config.toml
model = "sound classifier"
dataset = "short read English sentences (LibriTTS-R)"
train_examples = 26041
gain_aug_db = 6
noise_aug = 0.002
n_mels = 64
hop_length = 160
input = "log_mel"
spec_augment = true
win_length = 512
targets = ["voice"]
num_classes = 2
arch = "wavenet"
norm = "batchnorm"
depths = [9]
kernel_size = 5
stem = "single"
widths = [128]
label_smoothing = 0.2
loss = "cross_entropy"
init = "trunc_normal_002"
residual_init = "scaled_by_depth"
optimizer = "normuon"
muon_scale = "original"
lr = 0.031
momentum = 0.9
nesterov = true
orthogonalizer = "polar_express"
adamw_lr_other_params = 0.0026
grad_clip = 1.0
steps = 30500
batch_size = 128
epochs = 149.9
lr_schedule = "cosine"
final_lr_fraction = 0
warmup_steps = 1520
weight_decay = 0.004
adamw_weight_decay_other_params = 0.05
Rows from block 3, named by matrix and row number. Rows with one number belong to one channel. Each number is 128 + 32 x the weight over its row's rms, rounded and kept within 0 to 255. All counts start at 0. After the name is the row's rms in percent of the matrix's.
# filt: filter width-5 conv, dilation 8 (model.blocks.3.filt.weight, 128x128x5), inputs 64-95, a 5 kernel for each
# gate: gate width-5 conv, dilation 8 (model.blocks.3.gate.weight, 128x128x5), inputs 64-95, a 5 kernel for each
filt.11 096 [101 107 148 101 171 108 150 120 148 157 154  90 143 132 118 138 107 106 138  80 109 124 107 160 142 115 102 139 143 106  93 128  83 140 101  90 120 160 173 141 155 124 104  92 101 194 163 141 187 161 122 102 176 118 124 151 131 127 141 125  72  89 127 107 141  88  92 158 156 143 136 248  90 160 117 166 155 108 118 106 118 148 136 109 125 142 109 106 138 143 154 160 132 148 125 139 128  74  87 102  94 166 171 127 113 102 176 189 117 101 102 160 112 162 146 107 143  84  96 142 114 127 159 131 160  86 189 129 129 175 130 138 125 153 113  95 139 102 129  91 143  92  93  78 149 125 116 109  88 120 141  87 149 121 111  84 178 115  95 118]
filt.12 102 [113 122  96 139 161 158 119 107 114  64 113 131 116 135  85  80 112 127 139 189 149  90 158 102 154 109 131 161 124 126 120 132 105 124 164 121 138 153 145 106  74  99 109  93  39 159  82  60 157 115  99 109 148 109 141 141 126  66 126 101  67  64 189 192 131 171 147  79 168 145 176 148 121 154  91 134 153 188  95  96 121  88 153 122 126 123  96 119 103 158  96 110 118 106 144 144 119 109  90 165 116 128 127 167 158 110 141 143 137 122 163 167 144 121 154 191 186  67 150 132 161 142  97 125 127 103 135 111 158 110 154  87 191 146 107 163 127  84 140 115 121 143  88 132  91  92  96 120 153  77 159 172 108 187 124 132 101 105 116 131]
filt.13 100 [127  88 175  83 111  73 149 162 159  85 134  99 100 129 166 147 138 107 189 208 105 193 164 145 195 108 150 139 133  77 145 180 115 225 158 135 110 146 111 104  94 109 105 149 124  78 120 121  75  95 135 180 151 113 136 121 157 151  63 138 181 154 153 142  86 118 200 160  70 194 117 168 121 116 109 118  76 119 140 163 157 112 145 138 150 151 136 146 173 146 110 109 104 100 179 144 173 138  80 195 150 165  75 166 110 124 131 128 122 124 136 117 135 129 108  98 159 130  72 116 150 119 140 115 129 156 116 121 140 107 133 115 157 140 101 151 118 171  92  71  77 171 181  89 141 115  66  67 147 107  85 131 158  83 116 154 106 117 118 121]
filt.36 102 [141 134 111 110 118 122 133  71 109 101 106  53 106  99 136 134 124 179  98 114 153 176 100 176 114 115 193 132  92  66  93 117 158  99  67 123 104  94 147 139  63 113  95 127 133 103  75  20 139 133 144 142 103 146 139 156 120  81 127  80 106 138 138 100 128 211  62 148 123  68 119  58 144 160 100  79 117  97 166 131 104 133 109 187 141 110 151 122 124 136 154 129 170 113 123 163 118 183 116  54 100 133 106 130 156  99  79 131 111 168 116 111 116  99 131 166 104 137 125 121 108 101 170 114  86  93 171 139  61 181 125 155  99 129 127 131 124 155 140 148 129 155 202 127 114 133 137 107 144 161 126 165 100 124 126 112 123 119  81 107]
filt.37 097 [199 203 153 130  88 130 147  68 164 155 133 108 211 117 103 144  90 114  80 141 125 148  67 164 158 146 125 146 152 148 169  71 135  74 197 145 130 175 176 114  95 108 138 153 119 196 125 127 179 112  75 118 131 133 122  85  80 133 153  67 151 152 142 168 121 200 130  73 121  94 170  80  79 135  83 162  97 119  88 142 126 134 121 173  85 133 116 105 129 126 134 121 180 136 131 129 171  64 121 124  94  91 112 146  77 107 112 133 176  93 105 147  74 131 116 122 164 136 119 119 106 132 133 137 137 120 155 178 106  95  98 133 118 119 151 110 135 125 126 134  87 158  90 125 145 141 149 123  67 150 124 160 144 123  89 145 165 101  48 119]
filt.38 101 [126  95 127  53 107 111 138  68  83 125 137 113 164 129 133 136 110  98 156 227  98  75 111 136 178 201  78 172 166 157 136  75 126 154 200 117 121 101 165 149 195 120 154  60 180 151  82 110 104  97  86 105 154 157 195  85 120 181 116 156 145 136  78 145 117 189 136  93 149 134  61 142 165 112 126 123 117 105 143 163 133 164 110 126 127 146 109 118 134 125 153 144 157  89 138 156 105 158 166  75  82 132 145  94 157 178 101 127 139 163  51  56 132 137 138  85 123  96 168 101 131 117 114 153 158 184 118 165 146  81 126 105 122 167 139 129 100 110 114 102  97  75 138  74 154 169 155 223 172 106 145 141 151  86 109  99 102 102 169 175]
filt.39 101 [ 43  98 168 136 161 131 109 137 116  81 171 136 127 157 118 164  65 105 175  64 116  66 115 133 120 183 121  69 101  68 185 163 124  95 150 124 172  79 137  66 132 109 139 166 122 148  99  83  92 179 112 124 147 157 112 170 100 138 110  44 138  79 170 111  51 134 142 117 142 215 155 140 141  78 130  82 118 113 170  92 111  96 133 103 166 121 120 125 132 130 140 111 144 127 137 135 134  96 110 201 131 140 129  92 121 118 101 176  86  84  76 167 164 151 132 132 140 133 139  74  87 131 152  85 139 129  39 101  81 116 114 177 152 123 164 142 128 124 129 103 169 113 121 174 166 135 108 149 140 156 117 149 195 111 158 140 157 114  81  82]
filt.40 101 [ 91 194 213 109 125 222 137  96  97 160 162  97  47 113 139 120 127  81 112 150 112  99 160  95 140 152 162 109 125 194 165  37 148 141 133 158 103 171  95 128 158  83 158 120  73 103  71  43 136 108 130 124  92 158 100 170  44  94  86  88 168 151 159  72  76 203 142 124 157 128 127  72 123 113  99 105 129  98 147  82 125  88  68 120 120 137 129 133 133 154 102 118  86 112 173  71 147 137 111 183 194  69 160 110 104  95 167 147 138 164 125 123 126  78 116 136 126 106 154  93 120 134 133 140 122  80 127 132  82 100 141 117 189 103 121 147 149 137 129 145  96 142 178 117 132 103 119 133 162 138 126 103 148 158 139 156 122 155  77  79]
filt.41 100 [147  75 101 152  67 130 180 164  78 113 178 123  98 147 118 210  99  71 131 112 194 117 140 114  87 168 148 135 135 135 170  79 162 107 123 139  92 106 134 167 157  39  91 144 168  54 163  99 115 124 127 108 127 119 156 140  97 143 141 168 205  77 119 125  72  94 156 117 110 130 182 103 112  99 130 166 160 161 163 202  67 147 124 143 131 123 151 113 137 133 175 143 123 107 137 126  53 137 144 139 144 178 131 124  87 112 113  92 128 126 204 167  93 151 168  68 125 126 104 123 128 160 112  80 108 146  93 112 110 106 117 139 151  98 143 108  97 123 146 133 194 137 156 129  94 124 131 106 124  89 106 108 104 137  68 140 118 149 190 113]
filt.42 101 [110 105  60 226 172 119 108 125 150 144 116 126  83 109 109  31 124 137 150 106 116  95 138 159 164 102 134 142  68 126  76 130 153 142 169  98 127 137 110 177 124  94 158 122 135 129 117 117 112 142 123  84 117  90 151 126 124 126 123 128 132 199 160 119 178 203 143 161 136  69 132  84 121 170 111 114 140 133 130  97 142 141 144  94 119 134 119 106 159 141 150 158 118 132 138 205 107 138 135  82 117 137 124 135 138 127 141 100 140 120  74 129 144 136 152 151 104  86 148  67 149 138 130 161 144 200 158 109 123 162  87 139  82 135  75 146 104 124  95 133 142 123 137  70  69 118 169 140 130 140 149  76 111  45 114 143 126 152 119 124]
filt.43 099 [117 124  96 177 177  98 159 131 157 162 130 120 131 117  99 170  59 112 123  98 118 137 177  96 131 158 164 199 145  87 148 150  70 182  98 143 161 157 111  98 145 137 104 114 118 101  52 135 142 150 104 152 135 111 111  66 110 146 148 126  89  99 158  88 148  96  81 175 140 149  94 114 102 127 130  77 159 157 138 125 119  98 156 137 144 136 122 124 129  99 121 106 135 151 105 109 131 156 108  91 135 100 117 125 110 177 105 158 151 159  33 113 122 143 109 110 137 128 103 133 124 120 117 106 121 115 119 108 109 129 162  99 166 126 120 137 129 101 155 135 145 163  67 144 118 126 100  65  61 204 157 102 132  85  76  73 116  88 111 141]
filt.44 098 [183 128 153  95 112  62 143 112 193 171 104 132 192 139  88 129 135 188  89 100  91 107  61 177 116 110 122 166 204 108  84 140 125 207 105 124 102 110 133 165 122 169 107 147 117 104 135 130 120 108 128  81 152 100 169  62 114 202 123 119 118 142 111 144 124 169  76 119 140 109  98 137 131  74  91 121 163  77 149 138 110 126 103 123  99 140 121  93 138 143 158 162 189 151 113 153  70 150 117 108  95 150 119 162 136 154 143 127 104 133 128 151 157 124 172 128  87  93 118 168 139  86  85  96 152 134  93 117 123  79 115 117  96 130 141  88 123 100  67 103  82 146 125  68  87 139 139 171 103  84  68  80 121 114 144 100  51 128 103 172]
filt.45 101 [124  97  84 152 176 156 158 179 129  89  90 172 165 149 125 139 134 111  99 130 136 162 116 128 159 116 123 208 153 133 100 136  70 108 135 114 160 139 159 111 131 116 112 146 146  79 127 164 152 160 103 154 145 151 129 149 183  45 105 102 136 109 164 255 114 121 152 169 166 169 140 110  38  83 148 101  91  62 130 159  92 127 164 125 119 126 180 141 127 105 116  97 142 119 120  78 151  55 141  76 147 125 106 101 145 154 142 152 139 163 116  94  89  88 149 137 155 107 109 116 161 140 141 145 114 168  98 153 134 106  88 109 153 172 100 128 141 131 101 143 101 113 149 206 147 188 131  85 143 105 177 170 141 148  70  95 135 108 113 105]
filt.46 101 [112  77 163 123 178 149 120 122  71 185 159 161  75 135 189 108  87  78 123 124 156 128 149  98 126 162 185 104  95 104  94  69 147 119 144 157 102 179 132 152 171 113  93 128 101 150 164 150 161 106 126 178 137 138  90 190 133 152 184 139 151 150  93  72 164  96 169  99 187  85 124 180 220  96 152 125  91 114 148  97 191  91 113 158 171 168 171 138 104 152 135 146 102 109  87 165 161 136 104 158 118 136 162  91 123 140  22 167 154 131 101 139 120 125 122 133 154 146 112 126 104  91  97 165 140 123  69 141 112 126 137 174 122 139 109 137 169 158 119 153 139 189 112 158 112 128 120 131 127 140  94 151 202 102  78 110  71 164  82 129]
filt.47 101 [122  39 105 121 118  77 174 119 129 180 122  78 150  78 133 152 154 129 138 163 168 115 155 151 188  96 169  82 147 205 140 210 145 152 122 123 105  87 107 137  95 133 115 153 138 114 108 136 183 139 160  85 152 101 125 107  62 124 136 159  85 139  89 137 124 135  71 117 120 142 133 116 186 151 132 127 130 166 168 121 127 112 189 156  92 159 115 117 135 147 133 140 139 128 148 126 106 123 105 111 193 135 138 142 135  90 139 147 156 108 113 114 117 125 167 143 160 144 100 132 118 142 133 141 107 171  48 138 174  91  99  89 114  97 144 130 126 135  88 112 123 146  68  64 125 103 154 153 125 133 152 154 122 145 156 126 125 151 116 123]
filt.48 101 [ 97 147  93  68  57 141 166 182 149 115 130  97  88 107 190 118 118  70  65 131 109 141 128 185 151 165 198 100 121 129 116 139 115 148  85 131 120 134 160 181  95 129  89  78 136 149 137 128 131 124 113 152 151 162  96  87  83 168 185 129 163 144  58 107 132  94 173 111  72 239 160 139 104 162 108 128 128 206 144 166 121 155 189 186 128  98 135 149 147 138 122 102 157 122 139 170 161 130 144  85  94 118 129 144 117 149 136 144  82 129 127 147 119 111 128 120 114 146 135 138 132 129 118  93  81 149 155  88  80 122 101 107 150  98 122 147 155 161 148 111 140 151  55 121 132 156 140  95 133 177 140 151 100 159  83 157 128  78 112 164]
filt.49 101 [209  93 134  94 155 140 140 100  46 122 173  73 101  94 142 108 145 191 119 125 131 156  80  95  87 117 119 118 154 112 106 165 119 120 128  82  91  79 126 112 147 121 168 119 114  97 129 117 163 196 153  83 151 147 111 150  88 129 141 120 133 123 121 156 175  98 208 136 163 152 129  69 115  93 135 138 105 130 104 118 134 131 129  92 140  99 130 155 107 159 126  89 166 102 141 149 165 144 103 121  98 153  94 157 137 142 204 164 141  72 126 169  33 113 143  90 116 111  80 132 129 125  97 108 111 198 114 148 142 164 158 155 132 154 137  97 130  73 165 128 138 191 131  92 105 126  87 107 127 138 102 207 149 116  94 132 160  70 139 112]
filt.50 103 [135 165 141 172  96 116 170 113 142  78 217 114 135 102 125 107  99 156 117 104  98 139 136 102  96 104 136 131 102 121  97  75 184 152 147 135 111 163  99 111  89 119 116  87 149 112 147 102 108 177 128 154 137 107 140 151  49 150 121 117  99 118  76 110 131 182 175 164 167  70  95 108  98 131 138 115 123 120 162 130  94 139 131  99 146 151 162 122 119 133 183 119 116 124 115 114 117 147 117  98  95 148  99 102 127 124  65 111 168  99  92 155  92 109 121  81 186 108 154 115 117 201  91 113 116 160 143 208 168 162 106 165 103 118 136  81 152 122  63 146 148  73 187 104  95 169  86 124 119 159  90 154 195 114 184 158  78 163 139 150]
filt.51 100 [153 149 142 131 116 101  94 153 145 113 147 174 166 142 176 150 210 103 154 138 105 148 147  88  87 159 142 152  72 122 135 186 171 145  81 151  76 152  74 110 129 120 104 145  86 112 151 129 148 141 134  99 143 100  97 190 131  81 129 146 163 125 207 162 166 217 153 109 142 146 144 158 125 142 175  97 135 136 146  66 107  89 105  96 115  97  96 135 151 133 124 128 138 155 127 119 107  82  85 163 177 166 153  60 110 133  91 144 124 114 102 219  89 159 185 118 157 148 158 169 124 146 112 150 116 164  93 154 116 160 133  70 126 163 110 126 144 139 144 142 123 159  79 158  90 112 110 122 152  83 140 100 137 169 117 134 186 146  49 153]
filt.52 100 [188 160 111 163 121 103  55  95 131 189 190 159 168 129 132 117 153  50 105 105  92 103 111 104  66 158 109 138 117 190 108 111 145  57 170 148  69 108 109 135 132 131  70 109 121  89 176 101 116 151 146 126 110 100  87 148 110  82 125  92  40  78 141 193 122  42 164 181 156 111 127  97 122 125 107 142 165 111 117  71 127 101 130 127 129 111 113 127 129 124 148 155 145 154 119 100 107  88 140 174 168 122 176  94 119 133  89 193 141 174 104  71  64 113 110 120  98 146 153  86 127  99 145 129 159 119 121  90  73 227 141  96 137 126 120 101  69 144 112 134  91  98 180 155 182 143 112  98 105  94 133 120 137 134 175 127 130 183 121 119]
filt.53 099 [151 121 149 168 127 171 111  76 141 117 100  94 126 143 145 122 122  87 150 147 113 167 124 136 112 106 175 172 137 148 146 115 123 165 132  70 117 121  82 135 115  77 154 130 166 109 113 167 110 149 155 114 102 130 110 157  78  93 143 148 159 145 145  85 117 100  72 205 132  82 110 108 146  79 140 144 149 120 116 139 106 129 116  88 133 133 155  95 111 101 151 147 115 137 100 188 167 115 129 140 118  64 178 120 189 111 170 138  60 124 180 111 119 136 201 133 138  84 140  90 141 141 117 117 140 154 137 165 158 179  60 145 107 131 106  83 123 127 158  98  97 161 115 131 186 129 110 147 122 166 164 158 169 132 176 109 125 137 124 188]
gate.11 098 [106  71 151 132 176  87 171 100 112  85 126 161 142  82 124 181 161 139  89 127 134 109 135 129 183 104 133 140  67 159 102 118 115 135 120 147 126 162 134 167 168 109 165  94 167 151  42 107 107 157 101 164 109 128 180 120 129 112 146 161 124 133 128  92 140 107 159  60 129  83 153 116 111 161 106 119 189 127 115 128  82  67 125 154 192 139 107 128  88 124 152 138 127 121 119  94 106 109 136 168  91 179 119  79 122  72 177 155  82 138 175 201 100 148 145  50 162  81 131 125  83  82 128 121 120 131  72 161 179 125 159 141 108  63 112  67 132 136 130 165 151 172  58 183 112 168 165 105 112 143 114 165  90 155 115 118 155  90 110 129]
gate.12 103 [ 73 149  96 160 129 140 152 167 109 149  91 172 153 114  90 152 183 116 153 148  99 129 138 123 153 132 170 150 116 137 214 145 140 103 138 130 163 117 117 147 163 141 157 109 139 115 121 146 102 129 111 153 154 119 152  30 122  23 126 164 171 156 144 150 103 121 100  34 132 135 133 103 134 121 171 142 140 177 142 169 144 143 156 107 172 114 164 164 135 154  66 123 132 139 100 170 140 186 138 107 121 117 163 117 136  92 157 101 138 155 115 164  74 205  97 170  86 130 109 134 131 159 176 158 130 146 152 132 173 138 149 134 130 134 148 141 114 112 124  72 152 137 125  49 129  97 109  62 141 119  90  96  78 118 101 149 170 122 124 147]
gate.13 101 [114 139 100 127 136 154 114 232  79  93 108  83 118  93 129 116 158 109 111  95 179 193 125 130  97  98  71 116  89 104 125 105 109 136 103 185 167 140  96 174 116 101 141 178 180 135 123 114 146  90 157 163 136 109  88 116  97 116 106 105 134  71 171  96  66 147 119 242 142 114 169 144 114 121 167  89 155 126 134 187 129  96 121 140 121 141 142 110 123  97 147 132 131 164 131 159 140 121 168 172 166 139 118 160 159  72 138  93 155 140 184 145 138 118 110  90 108 148 116 121 155 192 121  99 135 104 145 104 108 135 120 122 133 130  81 138 164 139 145 166 121 157 182 107 175 145  97 128 126 121 115 162  79 141 136 116 125  95 130 122]
gate.36 103 [145 107  84  71 149 128 162 138  52 147  80 156 133 122 113 108 171 100 159  81 180 129 150 146 129 162 170 146 147 129 121 154 108 158 123 117  95 141 153 124  83  94 119 114 111 114 135 134 106  31 191 142 140 149 154 167 155 174 131 105 125 131 178  89 187 144  67 101 107 120 153 153 131  81 119 119  95 151 113  95  55 135 139 105 152 125 149 144 117 142 151 139 146 136  98 169 136 104 187 161 160 110 143  80  92 110 166 149 111 121 207 114 139 124 105 111 150  99 142 110 141  96 153  86 124 146 115 110 117 122 117 150 152  76 105 130 114 125 157 104 169 148 118 109 122 132 125 151 119  84 159  83 156 130 103 162 183 104 104 125]
gate.37 101 [148 158 169 134 100 145 132 122 197 124 122 103 107 113 136 158  68 114 129 111 128 127 132 195 105 111 113 162 136  94  88 103 136 208 129 100 135 129 130 155 121 153  85 157  92 117 172  78 200 136 122 107 125 113 110 130  38  86 126 169 112 115 211 191  54 156 162 138 180 115 168 101 127 115 165 150 164 114 135 155 157 174 178 116 176 109 141 155 164 131 123 122 140  85  98 140 143 124 130 148 122 130 130 135 137 124 152 133 105  95 173  92 100 104 113 118 146  98 118 111 139 127 135 119 137 149  99 113 188 115 113 176 117 167 103 180 126 135 178 122 102  78 153  82 152 102 126 135 104 189 156 120 156  63  82 181 115 127 164 112]
gate.38 100 [126 136  96 148 130  93 147 163 139 134  68  85  64 161 143 182 109 145 165 183 159 180 155 141 130  75 167 120 158  84 190 114 129 163 235  52 149 129 108 101 130 136 135 137 110 129 124 146 126  79 119 115 151 140 133 103 111  92 135 122 135 138 185  79 154 143  43 148 128 112 173 115 119 180 163 128 101 137 146 130  34 122 128 163 120 164 125 154 177 132 157 142  78 127 118 114 131 173 113 131 122 122  70 147 127  91 117  93  89 154 150 110 163 175 129 142  87 132 104 108 129 162 142 104 121 193 209 139 125 121 133 133 133 135  96 108 156 141  83 131 165 129 194  97 200 125 104 139 125 100 101 105  76 161 180 109 113 123 130 132]
gate.39 099 [159 179 103 150 192  70 102 144 138 141 163 146 122 126 128 171 165 169 186 158 100 193 160 153 107 147 136 110 157 122 155  98 203 165 128 107 122 129 111 120 127 129  89 123  87 125 146 155  99  92 128 130 115 172 153 141 124 115 116 136 144 157 167 108  85  79 105 230 140 155 152  97 121 168 165 111 119 119 124  89 104 150  71  82 147 103 105 156  86 136 152 117 112 104 140 147 124 162 130 126 137  91 144  82  79 146 144  98 115 107 139 153 155 183 115 144 107 128 162 180 141 131 149 158 118 212 130 168 146  92 124 143  81 117 115 118 102 137 116 155 144 141  97 137 177 151 114 132 111  84 167 134 190 181  93 107 136 168 183  80]
gate.40 100 [179  99  76 156 113 111  43 187  87 145 120 151  74 132 119 137 171  70 149 140 158 150 111 118 134  81 148 207  92 103 107 140  98 142 137 136  91 186 119 167 152 120  97 122 154 168  58 152 144 178 122 164 118  73 145 108 134  52 170 159 154 118 141 109  69  66 186 112 138 141 149 134 137 164 129 171 118 105 160 133 121  63 107  47 105 138 120 133 155 141 127 184  57 156 135 121 148 142 131 136 125 132 160  98 156 105 111 142 166 142 139 170 138 126 125 129 128 120 158 138 119 122 187 102 136 128 136 118 169 129 167 133 151 143 147 122 145 152  95  84 122 176 110 131 160  96 107 119 129 107 174 167 151 118 150 152  92 162 101 129]
gate.41 102 [142  71 133 142  79 170 126 141 127  22 124 124 138 136 107 106 144 163 134 131 170  70 139  91 133 153 193 141 107 134 154 110  93  85 181 126 142 129 162 151 123 192 104 112 135  89 158 123 108  82 136  76 134 139 179  84 106 178 203 174 140 125  89  52  76 111 143 129 145  93 179 121 125 146 176 105 105 112 116 126  99 161 134 157 138 126 118 120 137 101 113 103 128 101 116 122  75 146 205 138 158 175 104 153 152  95 140  70 139 130 126  41 141 133 202 117 114 149 127 128 137 123 166 152 110 157 159 141 114  93 158  76 142  97 150 126 120 108 137 124 168 114 152 116 169 127 112 130 140 124 164 136 128 149 111 128  85 106  73 125]
gate.42 101 [124 117 120 161 157 123 119  39 130 150 107 186  90 105  93 127 117  50 158 145 104 181 145 103 159 129  95 106  67 140 166 189 185 107 200 127 149 132 144  68 105 100  80 106 112 146  78  97 112 125 141 121 153 151 152  68 195 169 148  98 126 142 110 111 121 133  89 160 143 124  93 121 164  96 128 170 148 120 161 138 141 113  81 106 170  92 127 135 126 137 137 136 109 153  88  87 191 151 103 140 205 152 160 174  92 165  93 121 107 134 101 148 166 114 118 124 153 141 147 119 137 110 120  80 116 232 127 151  76 106 106 134  83 112 126 114 153 154 119 112  86 114 219  48 174 113  78 111 136 169  91 138 135  43  54 153 146 112 147 154]
gate.43 101 [179 134  91 109 127 156 111 157 124 139 127 121 134 151 117 153  81 136 155  89 197 124 171 144 138 137 125 152  38  57 255 133  99 116  69 140 142 127 140 111 123 107 106 151 123  88 116 141 145 204 147 161 127 161 146 150  87  76 169 105 206 182 204  81 139 140 112 118  82 145 128  87 116 129 136  79 131  76 168 137 123 160 136 137 181 126 164 156 118 134 123 136 115 165 124 142 132 173 116 101 134 108 148 120  51 146  84 127 142  93 198 150 107 109 135 112 120 130 132 164 149 155 147 131 123 164 161 114 109  72 133 166 153 142  92 124 123 164 139 132 186  75 115  76 128 122  92 108  85 126 192 152 165  92 100 172 127  64 153 146]
gate.44 101 [163  88 117 146 166 145 129 149  83  81 141 100  97 122 141 198 132 114 114 138 168 152 141 145 123 127 106 176 148  75 112  68 178 111  95 148  98 146 137  91 151  94  91 131 128 137 157 130 179  61 106 115 134 127 166 106 135 132 124 130 153 197 178 106 190 143 119 153 151 152 169 131 147 126 144 109 109 100 118 145 132 106 133 135 103 148 115 108 115 118 126 140 111 123 144 157 114 194 160 162 122 134 177 163 123 165 111 108 144 162 141 182 139 102 160 170 146  95 128 173 142 136 178 148 107 237  93 144 189 106 121 155 127 115 159 137  91 137 129 160  96  94 135 132 121 110 157 108  79  63  49 126 124  71 207 122 120 151 198 120]
gate.45 101 [134 179  70 125 135 113 148 125 104 105 158 143 122 116 115 144  98  64 123 171 163 170 142  49 158 115 101 203 137  84 176 145 172 131 144 183 161 159 151 128 161 113  82 141 132 113 108 122 124 111 101 148 165 129 100 133 149 128 100 171  78 136 155 175 100 127 170 178 105  79  97 184  81 138 152 134 123 150 148 122 121 122 178  71 116 108 125 134 142 123 120 126 115 142 134 144 147  92 110 115 168  97 121 126 152 181 120 119  96 153 144 131 156 147 123 109 166 135 127 132 132 153 113 124  86 196 144 151 154  26 102 165 150 127 155 128 104 156 132 149 118 123  95 125 132 130 136  80 141 153 169 199 143 169 124 217  99 186 117  64]
gate.46 099 [120 199 126 114  68  69 141 130 116 127 174 129 132 154 174 146 146  97 165 139  71 120  57 183 117 167 175 178  90 139 140 145 153 134  76 140 113 166 122 143 149 147 139 166 122 130 101 165 176 171 168 144 168 138 156  99  98 115 131 156  73 104 188 154 143 117  86 103 156 126  92 133 150 121 112  99 183 102 130 135 139 104 156 128 161 119 122 143 154 128 133  99 131 130 174 110 151 112 140 135 153 100  93  95  91 169 147  87 109 143 116 179 106 109 124  90 106 119 132 104 102 153 114  97 181 146 224 139  61  94 163 143 178 131  89 137 141 113 152 137  63 155  75  68 150 118 114 145 124 149 108 180 126 132 149 103 137 116 170 140]
gate.47 100 [144 144  71 138 119 148 140 135 102 132 111  95 135 133 129 133  71  79 157 108 166 144 107 112 101  56 135 107 166 159 147 115 152 175  89 148 131 108  60  79  95  58  95 121 148  97 123 117 127  79 141 146 190 140 117 161 121 109 142 123 167  89 155 103 137 121 114 231  83 172 144 135 112 151 122 152 121 126 162 121  99 127 145 167 165 103 109 125 144  98 131  85  69  93  91 126 122 129  89 159 119 135 155 148 145 122 144 135 140 114 146 121 116 161 102 124 164 125 110  86 128 149 151 125  82 129  88 180 161 141 139 136 164 119 117 134 166 169 149 157  96 118 167 177  94 101 154 123 140 129 130 175 190 127 151 153 137 137  91 131]
gate.48 102 [143 111  60 145 121  83 131  93 119 139 100 192 105 121  86 160 167 133 112 146 190 120  94 155 182 146 145 154  83 154 161  99 166 118 163 121 126 142 172 148 149 142 105 111 172 186 128  65  88 112 140 102 150 141 156 139 109 129 108 106  60 141  59 118 148 159 120  85 123 155 144 146 111  98 139  86 158 145  88 101 126  97 128  67 102 136 145 113 114 136  82 151 121 104 128 155  95 134  69 151 166 134 159 167  96 156 130 148  85  83 128 164  72 126 164 147 148 160 129 111 146 122 130  85 123  90 143 145  85  75 134  96  86 170 121 135 131 151 136 129 137 138 142 157 143 134 169 170 117 147  97  80 175 156 109 155 160  93 139 126]
gate.49 101 [119 138 149 135  99  98 139  65 148 122 145 145  90 167 121 191  84 158 120 175 110 204 149 130  87  89 163  91 136 135 102 106 158 102  95 109 148 160 128 102 159 155 159 133 123 156 108 147  83 144  91 139 112 155 161 128 118 170 139  62 117 145 140 119 106  61 119 142 114 134 141  92 127  66 166 197  85 151 116 173 120 128 111 174 111 155 154 106 142 133 145 119 128 120 110 104  65 149 108 135 113 155 147 146 107 147  77 129 176 179 114 140 140 132 146 144 137  96 117 128 102  99 126 144 118 143  85 158 147 121 117 151 112 115 129 142 114 141 136  95 148 114 138 149 191 186 115 104 161 183 144 175 156 136 168 155  69 128 106  95]
gate.50 100 [172  92 161 132 118 165  77 125 104 144  84  69 123 142 141 181 149 209 121 168 148 169 100 131 169 127  75 147 135 141 132 129 103  87 162  85 149 168 119  83 143  94 132 156 171 102 109 126 145 143 144 185 132  72 128 108 102 177 141 109 172  97 137  86 159 122 106  48 100 216  89 156 177 113 148 127 142 116 152 151 101 161  62  76  55 144 147 150 133 175 126 129 117 154  98 127 115 220  95 191 133 132  92  78 143 110 205 123 180  97 174 143 133 163 138  77  96  96 135 145 135 169 138 138 113 131 173 107  68 172  69 179  92 168 111  60 134 104 127 181 129 123 158 173 111 154 113 126 139 167 106  93 182 171 190 139 131 113 169 189]
gate.51 098 [120 120 184 155 116 142 185 112 139 202 129  54 107 117  87 129 145 144  91  83 147 174 184 135 156  88 127  76 148  46 195 109 156 142  65 158 114 150 155 154 102  84 152 134 113  75 115 143 204 178 124 137 113 136 119 204  89  92 112  86 142 144 179 104  88  91 129 133 140 127 150  99 158 134 104 146  75 174 166 148  86 146 156 192 159 146 154 110 116 139  97 145 124 109  93 150 174 109 182 127 167 157  90  99  92 131 108 140 135 104 171  71 147 160 180 188 151 119 174 131 134 158 174 159 112 123 118 155 172  97 134 158 139 146 161 115 123 144 140 146 115 123 176 101 143 131  95 122 130  54 113 137  77 151 147 160  95 129 165 150]
gate.52 102 [108 109 100 114 102 166 141 117  91 104  88 131 168 159 147  75  88 175 118 151 132 121 134  61 115 137 129 137 155 136 205  90 129  92 105 123 108 105  43 114  99 143 186 174  92 138 122 149 139  32 147 128  97  81 144 143 122 136 116 147 143 133  68 246  86 187 156 104 146 191  89 111 129 109 132 123 139 161 107 122 113 112 192 163 155 100 106 152 122 116 157 123 129 143 150 173 120 114 152 153 183 164 155 135 157 104 188 148 103 119 128 139 155 145 110  95 141 161 128 111 125 141  73 147 121 133 205 136 142 119 105 105 157 157  92 144 115 122 153 118 139 124  73 182 102 123  80 129 170 140 159 129 116 148 120 198 139 204 131 164]
gate.53 101 [116 123 159 163 145 107 161 126 172 114 122 150 134 143 187 152 174 120 124 133 235 102  83 135 146 148 150 146 173 125 152 132 110 141 134 163 124 126 100 136 113 148 157 122 123 122 111 121 138  82 163 115 118 110 183 138 127 166  87 163 149  33 108 173 133 155  76 104 125 127 172  80 148 121 133 105 180 118 100 142  81 137 127 129 125 137 127  99 148 150 132 114 134 113 116 156  77  83 109 136 141 102 158 165 128  92 183 139 112  94 102 142 118 144 125 145 158  72 100 155 158 134 135 162 125 171 140  72 117  63 164 149 143  99 174 108 120  93 131 138  88  81 103 127  93  95 121 144 136 119  67 164 143 116 107 100 178 102 148 180]